From a checkpoint of a small image VAE.
Model: 2.22M parameters, 48-pixel images, encoder arch mlp_mixer, encoder norm layernorm, encoder patch size [4, 4], encoder layers 8, encoder width 128, decoder norm batchnorm, decoder activation leaky_relu, decoder widths [64, 64, 128].
Data: trained on photos of plants, animals and fungi (iNaturalist), 155796 training examples.
Rows from block 3 of the encoder of a small image VAE, named by matrix and row number. Rows with one number belong to one neuron. Each number is 128 + 24 x the weight over its row's rms, rounded and kept within 0 to 255. All counts start at 0. Numbers have three digits each.
After each neuron's rows are labels from the 100 images, of 14976, where the neuron reaches its highest value: "strongest on" is what is common among them. Only what is clearly more common there than usual is listed. The data: photos of plants, animals and fungi (iNaturalist). In brackets: how many of the 100, against the usual share in percent.
# fc1: MLP up (encoder.blocks.3.mlp.fc1.weight, 512x128), inputs 0-127
# fc2: MLP down (encoder.blocks.3.mlp.fc2.weight, 128x512, transposed), outputs 0-127

fc1.344:127105131092121160193135125119101183140109100116127143120142097125138147105108115083118128162118116164151113142149151121110161137127113113119126168147088136137121147137116100137103138090131135163155154090150139093095159123121141086088120105168132093163120171106134114122176136160168095100159122107144122076146120138164099143103149136130132143155102095098156096146112119112130117165121
fc2.344:111137131164099118142118119144135135140122134161134108161149160118080089117131149100141144150171148124124134156114106102175106142148104121131133175068154112183066147092135110120132150118112140121132149118113126118123086118136187108096098130150149133146154145130118132169145091147155119116119137103102104126100147129149118131139129120108164118111134159137142131099057086094084142113154
strongest on: class Aves (83 vs 55)

fc1.100:186106154164156145163129156115137154137112116117129130113173111135122121169147153166148130132150153144170138136169112081097123121120114107129163101100138112148112162128160139160144091127135142143139131109111122126102133155106094162133139138129129096167142108061169157085159145113101163124190144127136121161147141090115124146108101088149107131103163140141107125132124101138112167111129
fc2.100:129122145133147096113138123136147167153133073160102105166108137143102147129159121109149117107134168130137120119126161104106097162104125092124116187139137114148135175170094138121116121127151063080083116098152142093114158103137096116133134109128111128131129144115124165147145109135097138079160128140154106122169125103139110120087142119125188098134105115142142105100138150123085131101098
strongest on: class Aves (89 vs 55)

fc1.139:131120137137158118151157113151088062136154093125104152169121129114124119130154145145132102139089141113104130101149145150110184110158118131096166122126115135109136123103144132137113139151094121101137112124106193131172114136167102132146089104169130146116161167134146115079124122076116125157114118201116098095140119103123127130113138131117142121154158129121094122120166150143105089107158
fc2.139:121146142139154158178130058105057129112097079150096125146159140112146115103157097124165134103149163122116127129106135107094111131146128143132131137116129085125145119105152145103170087155110149101100108120077101153138085120165123141156118073149167157099137109152123143106129121140112109118149126138141126115115094165132154128117150085148140156177119151123117144117151144117130115126123
strongest on: order Passeriformes (51 vs 24.9)

fc1.213:152113135106107104111143128154137143077114175109110144162107126110099076098121096141123120137131168166131095135142150103134131115149069137100132139147145147117097144118138154104129158107181140124106128135147093158125073135109111120127112134116098107106102133101118081140149134127089182093126130105144092162142115151139178129172121132164135140127089157127121126114169170117086132118139
fc2.213:128112156129111083119145151151103135140096161116106112129140136115169154196103159099130128139169121149146141132102123084155117099130100133071133138192142138092088137101127109132099108082128154128099142135130112130099110118126170151108127099107129131117179164140078118108126156116152122115147100159123110131152138113141144109145177140125136106125088137160156145094129184145123123123118
strongest on: phylum Arthropoda (78 vs 30.9); class Insecta (76 vs 29.2); order Lepidoptera (33 vs 13.7)

fc1.142:091135121099128140125125109135133089115130082111090167146111140078133109134104134126139083152109109153142115074148173162150153111131109132102140183191128125142110144119134112105171121125126117136148089086141190151141108103174072134124162119107114152136147134105136147119163172117130120157107119131127113109139133099146128113122105185126157135150109135099139125134148109130155130161141
fc2.142:137136171158157135137134104075106155115115124126131101135153133151149145094132136094131131169146083114142133130118122112083102108133117114118124102097109115112109142164114109126078142155121123116129152131101090160186106140144166110126105163097083122112191117137122162104134099082115147091141128137098145119169165122136171134138119119136128127096069129148133148088116170150115130100116
strongest on: order Passeriformes (50 vs 24.9)

fc1.368:132132143133152120138115151115136159169161147169131093170118141115119137113170121107154174099135129116160113184139143140067164076139145088149118115141125117116123103159067148090143140125104126139106140126137077119190110125129119152140129130129128128164094132110123144104131113135113136072119102139122125146114154119139157114103115171115139134143129115163133131081075096083144129119129
fc2.368:144114132112108124106122124135109106110090193129100124112101107126112107199123148154133139119145154150128154106140098121164139117083133149124130167158095140084138149100152122126129082079143111166098143130157172122090137087107135128119127108173114133141104146100155081104108137159174132167111080133155105131148121151138101121134142140093153113118102111132135105145144107160150153140128
strongest on: class Aves (85 vs 55)

fc1.401:130129157147093138112063129158123131098141134133176144117133127117121074153111113121131172140140102143113137128133139114169134126146135130078125154098117131122136129131099130106142149111146082108140138171122106109117138104146111133119116108105092154144136148055152127150143146112201119160118141126128144136098127135148120134095127185105173122140069150100165145135083139150152097125149
fc2.401:113135163107129150155116128095120157131126117108128104115126142127125157073113166133131136158160085166138144120128109133131107100084136128145127116117139104067095152160120115141075114130129105116105112132170145146121125131128148098108127151123118100103167131196129167130139145149138099101138123184103126148171163119124151102092145156127165124112080131139130125058159152137109147112100
strongest on: class Aves (84 vs 55); order Passeriformes (54 vs 24.9)

fc1.367:126103126105165105141109175169121112112149064117154113162115105109097133194108125111114095174129129088075149150155153129102130143153151134149156142105129111147140142139104133162153138121085145124156137144138138106110132131137120112120152107100086142114141173110138169095121101107126152117106141140115138106185150109109110111134123162132191097091138136103126133146112127152150124103153
fc2.367:091106153156135105157141118171125138127158083149089150135119128119101130124126135165104129166143137161158142140113140138108100098162131110112118144104146141088117160150137147168120118126124081139087122139138127114110119096135092093115147101143111123092188118148115118128178140143077133106156112115133108171091140085167119128091107136121194089136154100115111104117115147126093111129148
strongest on: order Passeriformes (50 vs 24.9)

fc1.317:081112153126106088150136141148146101110098127133123138133140104151140109118089134165165149087149132153148161141133164115179098121132120152115117149154147160105123116097145158105146111180145160132147086151144165116113107168159090151068105113125138117088133153102138126184152121156102108149118117133127124150152101147140091137102131118149106111075112141118121135109153116089109117149096
fc2.317:159095102126121110120151208176161180116121130142148114139115166117110175162129132144132113131120108147116127146136126139089131119121107093147095104168125113084114129148108100144090114126120130123103142107146122133128144139090153104171141162117094102123120120155142124095143161142173146124103100182104115096126086140142139095143115113180117106128104097170108150127141151144111165126141
strongest on: class Aves (88 vs 55); order Passeriformes (54 vs 24.9)

fc1.191:158104123116132125140126139093140144121097133108099185126118177113158127137125126084156154131128090127130140147148148154119128146120102142146071128122120091137129096131067155115139109126098125139161134102086070153159143130135096156100123153137100146143137096136158105146117128152137120097153127089080152120168132147129181170161129139117157125131115165146197109130125128122152133115153
fc2.191:124126151127138123111132116139082122107128203111136145102119103153113121146104135177128142099086084128123145108120112138164187175133130129098141105163095159139142135106159116118123134094126135128124103142164164110079149116132158128134096134134142121123114169118157098137110164141135119135073096131117133147107113138106093098112119164124157106135134151138144105145145085168173091174107
strongest on: phylum Arthropoda (70 vs 30.9); class Insecta (68 vs 29.2); order Lepidoptera (34 vs 13.7)

fc1.339:146150110183107148170152133136145113123132137108120158087115133120124082105147108099134119133099075109159112111090140091107137104126116098137131121138164103172122133098141096123144157124140112122155115149124084115148124158144118136052169131153101139146149112142148148136168110143147135139153118088120098123115139133128092198102136113115130099178141146126155115123175116096127110163126
fc2.339:107159139144146111168108120136099160125150098145140128128155161142130135090163128115075127177125128153135111169114137151134042093156144122133121103096179127095151124117126115138103071138120149107123080168099112160098135118146132110144115106134170111147163112130111169120134117126100135091125159155199141129110131105096146111130109116134139144160144113129131147143149133117154121124119
strongest on: class Aves (86 vs 55)

fc1.479:144113139115112163176115147147106176140107153113141148086145079123150119097102075118126123159099151152148098134142140123120137128121125144123071140128135153158095135113118128125106145117108137116114132115171135113073160126143136130092135171167163081137109167095131098123171131134141099093145135138100107126152144089148111133101162134137108125148083135100144061150124107131114106131097
fc2.479:117165112154103113137134130123152136121150103125137113175096148133086092111109185116160171141146146141131147134096107107161138152131132122143124167071134135148100141151114112093152161158089113140177168100135118124127096138137155140103115086168136095138141134151124102148137117149165131114151128126119131134107149120162118114131132120094177144108130117132149101105079105082059122109145
strongest on: class Aves (97 vs 55); phylum Chordata (97 vs 60.8); order Passeriformes (65 vs 24.9)

fc1.474:131125143141179131108147118114110127131156094142153100143134098130066132188115139098123131135180128123099146137142109112132138122153134067154153121158139134106111144144171149146115144141090127127181110126079133128114125142154128166142120139115137109114127127134129126143140155095159114181139133152103126101137148170128140115098094160176138104075117137117097174087151161114119141149088
fc2.474:083109157118100115114123132152135115114118113143106168149127113115114103101142106146119167146140173171082154108136112160124106108094134103125109170138117124086145114123121124135090101072123142139079114117131170104106194094137104159085126103145130150134149159098142080116152126164115122122120100128119158123117135099129135127117138125114194137144150125124141169137105098090102119162135
strongest on: order Passeriformes (50 vs 24.9)

fc1.13:114132170115138087101133185144126126145124106125137105200126114055133082112147083106119132166149133146133085115158121154138124144142138103106161138100166115103100139154105173105123161131076145167124124105146124108135119120102132131131137137142124091128128165136145116106111152124169141112119121138142123102134122113117138095106134135166136188126155083093115137105115141151129111127175
fc2.13:127154117136126116156113137141106121123120100148130148153110121135110123148110131123144112163134159152114126102130152127136100129182104111146120190058124105156114158124160131128137109159134132104156156119084117131106149103127161113076137133130119101123154109099149107112146087175195121131153142118097117166120135096130108157167112129104144132113128124142143127063062120138108147122177
strongest on: class Aves (85 vs 55); order Passeriformes (50 vs 24.9)

fc1.472:173136118161129124153131129099150105109083154130136080107110088110108129115143146099132142116140084142080154129146138112087100119115132096150159139166120096146109129156135135112094142116141090150099139100120131198149176107097126126140148164107092126111105113134148131105149140141128129104141100116115155100114115137163150125154115168150138088140139117092096100200111113138140159104140
fc2.472:100106150116176103151108141111129099157158102127158116134162143135143116104124114146158173134119171112122103147117133141176101103167127138123135158055179182147144133210109135111142080136094134117111138142109135154177110131131123130129108105159104133132141133101119090159129106176108140123126095078127153132114121132161123123124128137109150139149147134113124115112112139100102116120100
strongest on: class Insecta (80 vs 29.2); phylum Arthropoda (80 vs 30.9); order Coleoptera (34 vs 3.2); family: Coccinellidae (31 vs 1.7)

fc1.312:125074168208107124084121163113170116129144097155099161120120110124155138122135137130115143096157145115141156131125096117164104096128117146137145150118157162089143113112147119167119096153140146127130143116145149127149118122085111120124090109131144123157116151152121090095154114141110112126115128101166149156120118102132112146148112079121138092080123091134103135170169138146184113134153
fc2.312:137086127136116143101143133149116131169132152130181096121110134146173162157099093117130111086179132122099156145141164124115122130155123116118153140170138121115109137120134136133119095139164131119112107078169158122133122126079143120162155154120081103146093145111127135121104111165148144122124160111159099152140135113162075087101119108145138130102090188105105113154095139127166146140133
strongest on: order Passeriformes (50 vs 24.9)

fc1.396:102093139158138135135109088124110159152120139136110155112211148134134135131129110102141121145145179103131109110112151088096123104152106106127089130151136139135103119119124135132100117160123162135110106133135104113127133105139140129112063146115144143108131136147090089122158122107177086144159106161144099115136152149121139126086141069130086147122161157092150123105115128172077144140156
fc2.396:106141138130131137171083134140136160118093118102078138131170146128061151129139125155169100155128122148121120148101135118102118129155142098097129161122127178215119096056105141131138117132173135149189095134135144114123123098117116140135125124123153132127124135101110142138158111163134095125092141117105095095121127104110139096106122120102105098157145147117127148151135101133139124122152
strongest on: class Aves (83 vs 55)

fc1.507:146145131122060083131125120146140188110113102099103128139101148095095105096142140121130110104139102164118132154120184147133155118143110116104129096160197150109136135141149155143146118130136128146109125129147113143120105145117159159107146082132106127115129117080131157145150095140127084107124122105168142104094114101131096122182123136141117104173133086159146119154153161120133150154111
fc2.507:140114145152107127118096185186162142123119127127172155102137129141099094103112140148176165160111136143128139136067157107125165092128101139147119111134150197127100070148109113131116166111140113119150123112114136131169139127079093144152115100130081123154104174093147132110129131113150130153121133111118081118139120138169122124149131133101143133116099150137124130134104094137099135139105
strongest on: order Passeriformes (51 vs 24.9)

fc1.421:145096145160138151109088159128106138135146144097147127158144134165114124135112119142098153108139133163187109120167156127144128123087095119131137115162114188132088094145101137105132133106132128145172076143145087129131146136181132142062118108121166136170131167129101116124158135136103125145166099124097139154149086139119136125082130138135153116083107124121141099134119109112127129118085
fc2.421:144132110130103122129131168148127116132109079140137117158160150122126141176192115084112102152137141147132109140168100177106126109100122098154083158144114145108109105118105148129140121117110140149133124115152107115116159110057133145062134147147158124148090142144124130115165142138122132126100118153118108122090158151092143110164134145135131140084142126181126143107123071118105109099143
strongest on: order Passeriformes (58 vs 24.9)