From a checkpoint of a small image VAE.
Model: 48-pixel images, encoder arch mlp_mixer, encoder norm layernorm, encoder patch size [4, 4], decoder activation leaky_relu.
Training: muon at rate 0.0034, 6300 steps.
Data: trained on photos of plants, animals and fungi (iNaturalist), 155796 training examples, 2.6 epochs.
Rows from block 4 of the encoder of a small image VAE, named by matrix and row number. Rows with one number belong to one neuron. Each number is 128 + 32 x the weight over its row's rms, rounded and kept within 0 to 255. All counts start at 0. Numbers have three digits each.
After each neuron's rows are labels from the 100 images, of 14976, where the neuron reaches its highest value: "strongest on" is what is common among them. Only what is clearly more common there than usual is listed. The data: photos of plants, animals and fungi (iNaturalist).
# fc1: MLP up (encoder.blocks.4.mlp.fc1.weight, 512x128), inputs 0-127
# fc2: MLP down (encoder.blocks.4.mlp.fc2.weight, 128x512, transposed), outputs 0-127

fc1.250:133095147134120189159122144106074152160077124118160129117147069131146169093138060113106153167111138149151164144171065143096154181141101136107101167119124139146112125180137136132095101091089127103097187122164113100091159143116099174092161111154075099159104217160120051116186147172129055155128126131147105102110144142095134156132143186092159141118163120098122060165153073095117093175144
fc2.250:170164076169097141151081142128159179132186114111163099145132179111107110153120174151146125150112101144131123135080133111212154158143090106156101110047148169199039148113149071074113170148125104134185148131084071135149073148136165101083140123112163075154181114077151119128149078148163098139145110118128124111096163101163139103144128105119148116085116151125140118121076134106082183115156
strongest on: class Aves; order Passeriformes

fc1.400:122171103089128127174195153126156142121137058133162161090105130152148110154142159106144108173088143211160172125095092127096151135133128097134107130152178074172120151146101103142174119087143112047078136121096083149144101126149095096124147114081079167150105126156125087139071152129117123130114196141143131145127142148102147166126155105113125105218087167145190181071121151093143169130058
fc2.400:088154154192133067118084113098174145157103092098115107145165079076132077110142064073170128128070149081160085087184199103116144149193122110159113137112118149188127128152078149115118172143091159171174148121086118126155171118174119165154145103134200098130158071083106133128156135146111128059168129119082123108132114134183129159115155123122159164178120087130112090125107127136118092134139
strongest on: phylum Chordata; class Aves; order Passeriformes

fc1.496:158098135131155139097102159116180134151104136160110160099092069137112183178097098115156173106103118168134117087146127120092131139132126173180144125191111093106123082118166107104140085102130057177141117144097096197111138178131097148092169144103103146114130118087167160120113116132103133076138098143143111107150097131139132090122084156144162060154147153151090000206149145102152152084098
fc2.496:111106109072156116148156131113119189158143049170134084147113199183128115092167107147140144159102115157155121184103131099139067072155116136109144102099143123137151154198131127135123100113080137090058150117131135141172103196120133100206139136085077112095150132132099095145121064110152123104106126079125172140119123102131096119143149113107157061132102116122094151128084174036064148128128
strongest on: class Insecta; phylum Arthropoda

fc1.310:154131104146101125136155133137178084121110132133120107142117085087128188190131163123173117104173123132138110104137165144058133104130107138126200110181116096141121144099122087194145167072112148132109146127110119161141111141113096155118123103115061168087189092087134111111147097077095206124125075168115146092171105138155137072124114175081179051145117088124059106129214137121156154135141
fc2.310:148116149130180149097117130105140134130055109144182167144141181150103112053102128148136161196094162105131122160135095146155108134170086120115078055103158129176167082140139056146118145142134159152088157137135104129191081144089161061173109169134111130137147214113162120154120100142161089156075091129162162152094088103135150087132093114131086088133137142141135158171063114096090120104154
strongest on: class Insecta; phylum Arthropoda; order Lepidoptera

fc1.243:114114130100162175191199085155167128167138134147175054131177152087116126088170109140085132108145088154178084126073130102096153122143110107156142106125074115128100127105157142117118133176108119131149144151103144114140124099171175129157129162093147132148088132089118127100097102113137158107148144140086132101148112122121146114085089194156095138169109118148248180101045162062092094100147
fc2.243:147124160148150113126097089079142115142026147121108137100089177142092112151040158142142110126110097113171140084108164114211192184085154139118199116177109094160096142101162108110096137112130097150153107132137168146135059146165176130137089152093152146163148170132137120175123127108114079134115069136157116127163163151109074083153125137108089085137111076090167099104096163139147091137152
strongest on: order Lepidoptera

fc1.503:121070128141071142115160166189177075145111159117107085084097085088146139165079094100176122140128134136132102094187170113144155122137166141103127172122160114127184177113134120174186123107100154168160145123106114057136167148125092148121085114100152148134110134076147141119149137111096155127175097112081172095183085176171084088134127136125181086102154106099179104118062138145116055132084
fc2.503:175132141102093174181131116148124142093067142158115189127113154150091113064120166130073132223185095160158092161088099116147078103140089142129096075154123110128141155096131074126089127091139155121082143154137118167088136145114177084154130193103120132125144165132149156196164108104182081146063174142085155139137086109107137064175101133157062108148115109140125126143120124147171123137127
strongest on: class Insecta; phylum Arthropoda

fc1.357:117131137112128131137090158092174123196189088160085156124124119110125167159099129115156113130105160142097171141140135138163185129117154108125125125049165112072123115168151150129171156137056122125185110139151150139189111140120110145093094124132152115126137200100147118098056100133119155060136118124116168111205095135142145126088127049134114035038135109166070155129115142134123152138103
fc2.357:118086108100111150093152174112114162142149130127170124118118158126120078075085114158065147108167115145154110134095076124202125174095120157092075175119143115158123113132115047096151097128148163175090097096195169121119101123109135098131141066162117045113110118171120093151114171180235119157118167092163133153123121119158084136134169119136169126093118180080145138087142107102105113143140
strongest on: class Aves; order Passeriformes

fc1.281:173114120142137112235130137129142132104040106163103178083068073167105097135136071120169161145144112123114144113190130074166108128103140140140115188199169140126144113113162173142115130107099135137110155103119209167126171099078154115143135151143096134106086147095194120104132144173167038137168128100126114106109133109156113147085070157169111130159112155110138136141142102166150122101110
fc2.281:112124156131116101069133135112150154131114077157163086144146161151043148153124138133150136056135149107100170109117142135094114092195180147153131189095122154133154114196093119119128145157116169135064095147143136094117098116129117150104099144157142123148114157099109130119071072148136188084100097098143135167101183201116141125146189093090189163134115101116096105117071146079058134198124
strongest on: phylum Arthropoda; class Insecta

fc1.446:078175098127080145183138120159145152097086091117096146135183137066111127124135142062135094174127192146089122122152228087088118146163138117131132112173175108161094125117134089097158125112114127132077134136131091155155126129071119105100134173122112107090120111118135192117137065079187109141115121139142084142162153104129099106075150147169075168173150180101162158162098133111170074136070
fc2.446:128107222140179101173073086059127108150129132161098123126166128131149145141166144073170136119163131066152092091090142093148084043147102108138121109097156123158157149100098105113081106144156174124097089144036133137101102091154101130091080068154172097109175106114130146119134102093149124085146179104127106135119146188113142146163160090112113142185132115072102124110151160147169144156137
strongest on: phylum Arthropoda; class Insecta; order Lepidoptera

fc1.474:128124096081151121107138132100143116166138083137147069131109097104080104212151118180169184102133100149138123097140096108064135060157094130104123167134160117164159120127167134113112081117105073167074146139117135146133112210095122155129151112040103128101130112129138185091145093135148090091127126128120113094156128167097104171163114183115132083152144165176128089149074159125215138070117
fc2.474:122138142146151161192112112165129140171120058171099090136143148168119125137179157173142112137119173139112163183093161112110062109175160158145128162080131157114165117169121106119169082121077123084081144170123187124177116156145082142120115103137117156098137177105044116154065108115076149129150095089162131153120177133143090138086154100097120127148088085118126102092091142043070138124093
strongest on: class Insecta; phylum Arthropoda

fc1.224:149177172130100134177147122143169128134140127152140106080076142124112117113116133195098134162113117192172105163142143110151150153104149191134120107152132190118103147074095148087080121102089172189084121147171075118113107180139140073112209089131071100175104139113112117175163158079150163108161134140142142097081150185152094172090182143099156065154099083132127143138114090099109106138102
fc2.224:090104191110133150072124123152114063136148107107126098125102121148136160172106127052103112160155061124148130129202139180083099143170154112143108143074150151158184137133114105169177072137132139093136124135124130045126096137161095136072114129136109132086166221124053125137125115150157112112133155136130201099070160142074077139134138128164182134147133143159143126156076134123108130115084
strongest on: order Passeriformes

fc1.228:106136133112158082136081138070126147110161169154119119113081135081100077192041099119149163145083126120135122129125088118140165073138166122118087184119132137132106150117089150097121125123149055163133115121155115126120118113115115141112139154152092087193131167043159152178169120168202133167163070135143119145154125202136149144158102133109122092162143116144121034154057128122173116105127
fc2.228:082160091127116116183165139125111160171166111132141185085127103159093161125131082149098140132205116153078155154108135136099097076096122144177095135145128089040121118141118136145110087119133121068101124113153133069083124093088087104056101124150101110106162112225105171117118154147184132120185174183127111164101172132127159152126157126158147145121097132132123137094176170178114184120100
strongest on: class Aves; order Passeriformes

fc1.107:067070104148122116128106143155170159151102129102092154127119158113139114057119075129173110114097192087173091132066152136203051095113107136127092167142163156115049150131126151137125118143091159146149118110125134147122159158088103084116125131146167114071095145169107106117140146123115091143130100146153099138083084112113154232148168144146172116187134098160125028142132117105117117137131
fc2.107:131117163118112111091063137154124146115077200168153119140078143171048075142174111106128140093159136159115128162095103126084205086062110091111133133117113166114056072072127091136174162146153100107088128100155127113081141099127157147114137168149093081158145187087137151129157123137157137152133079090114091114070117125159106153097134133105171126101114138157179146111073085144090118135182
strongest on: phylum Chordata; class Aves; order Passeriformes

fc1.39:107103113163140083093091081166164176123162148154133144168155161111078070100139090157127100096115082117157081131113138173174157148132100088133076118113099110169093135179116120113065153164131160159103137162133160153139065133167165124122112178089147137155121140143192135066119118138080171146152133141108121174138126092140087099107095166166123134162149084137143108040118209139045153124127
fc2.39:096150141122075094113129097168099055106131113143092101069121164108117094133125116156133168146150193145129130122097162136183130087145179139097163141160155151140090161083143158123156132098126148130075106100107136109089139126145108129106144122146182181123165134137137056143069077174125081148077085124152109097090116151130098090095162098107171085199215071102128159155061114116114142168169
strongest on: order Passeriformes

fc1.436:131103109118160087094153151140105127132090104113107099106104124149156126103109107138130094169105144167124154131134095130132125126178083123095133123161130113052173155177134152206129170138095128084060154098132148084126079120052114095194070137176102105104071183135146125141108149185196157120099151143192124134071118125091141115140193114170122128163128192094141164121073154154066105130127
fc2.436:104173156160106147114111105121208159141036082126153109123121106100029117146116130125167127054078124088094127090114176115110138152192139174114102144118134114195111186149103135121120178119134171153068138135060141150132196149130113142189171150123176136125143082090112113143101120131116154146122056118087130120110140133139104153122126121066129147177109089117099082160089124150157128149140
strongest on: phylum Chordata; class Aves

fc1.268:083110123135090159071148126144173188177175027105158148111125102085165155077120129146175154106120163129118126150103117124172122152180132096098134132091188121093139209159133138161126112118106117138144167152136151080095169126164128153152136062154202103124089156138141144148094116141043155114123124126172168130072076117141078134142088085155131122153120120184145089121126134134078114130073
fc2.268:191117086132106131060136189117107175124124186138161145134138077164076118192130106124094155099140154149116140126123066154101215153090126125148078124165131108113107084117155141112130151137113158134121131143199143117090142120078200122154149113109133121123108088126149135051149132133160166114079066147078100154124082110100115144118124103183175194048134139167153182116133098127130110144165
strongest on: class Aves; phylum Chordata; order Passeriformes

fc1.291:126147176121079130171085165108104114112150142133104076113164146131138136106147073092119177065121063204143104127097147156106174178167126125084114076162136137131095090110098189075139124129080150117127116101093125132124127167107132128131154148104140091076123137089185157071116139128156131060167155088092103117121152146136127122116130153178172072165094159146110162175178141140070104073202
fc2.291:130231116156119186181162127119094155104160122106106134118233160132139080122127135196128164156171131129145115127136108120136152119138102161108113108134081138151096105077157127107134113153129121095101145178088159149092106096104118145106067093109203138141198078168102131139078124162063137123092100134083121141112115103075117107179119091183143148147159156100097116139194117079114128162157
strongest on: order Passeriformes

fc1.163:152083128135140164217108168154063072141110103163111109138071142141076141174182129141170161151191066106092102137142158104104118114142141130164075136118185169112095116112163189117110096159107140122148088079139152132136149088088118091135129097111099127180141123069164104124174145082219080119112100090102084176108133150142092116130125161120156121101112138096113127156111118192108127078112
fc2.163:115131183146181142134129167099155147128117123083084090164165170071074107088134139139140131091149154163153179149156070187110090107118158139099136189092167116133129123200097122141159145095130109150098148098087138051123091115140107140089052113191108124106150185174089178120108101194104137111128125122164114170121127131143132137122147125146221105188168066101114093110123109124140119147118
strongest on: phylum Chordata; class Aves; order Passeriformes

fc1.304:159123143150135140173110126140110110128120075127155128121076098106179104182151114176128066147146152134133165162141113114158129126125137166053131139114165156129160141194111094173128156150069120084117163141091187143138099177092139140112106034121102118057180136142125124137116102136130128122082145146124194113141131047105130115146207112099136195097055169136136196151130145155116139082132
fc2.304:120100092149149139138130097157101104149166065136184137046087102133080160119144100213150116109084107149109148110118159105153122095105180142153153131132149124111148130169101169111132184141121156141057152188098111129144171154163102159134197112135097085124151115129170115130150116108128111083207103089133144118142097130067053097081152073126188160171107159169109121118134119110131090168078
strongest on: class Aves

fc1.383:159091227154139148108118177135129155155112138137107103146112135142132129128081139168118136137142139127087134176164095071197115133120099118109104128087152113048095112135136163154131104107111136170142106141134122169130124112095124114141112130201072106073076184158117139094130128138167093096098175184174164072135060133149101127092110110179158113163126149099059083165101073183120079098157
fc2.383:107104165157087097127131097106128063143151137166156102071141100129104091119122033108143105130152103160174156146082163116084078126189109155095124108147151121170072109118121114141156143150128121141109183124115088180136163183196115143166208127099128142099157112140114144148131085117087088133198115109154104065111186131134102138111115161108163159123136172133178224144119140111082159124112
strongest on: class Insecta; phylum Arthropoda

fc1.43:100085084129139168175141107114178145136063128072151150112131125054128063089087152151109117185146131158169096117176147102120122134161127129109115116167115094156056144097132157084125132103156090109131129125128125112123154124132111099190152173136204117070143165137153084149117104164156163165092088088162131179041159124115153134164116102138157146147172204136179112152132097125170144185117
fc2.43:172132158122159063159165120158114138154188108174127123105116121151160134142176126106102106157158147150127122101085034119122077100127128129125119142141120160049094157122120149064132079097104156100103110123122126168072132108230108132094192110182123090142133170130110160103149155126077141118155162127052113174144122129149117165134118127155158166122139130082104082089183145185064122138100
strongest on: class Insecta; phylum Arthropoda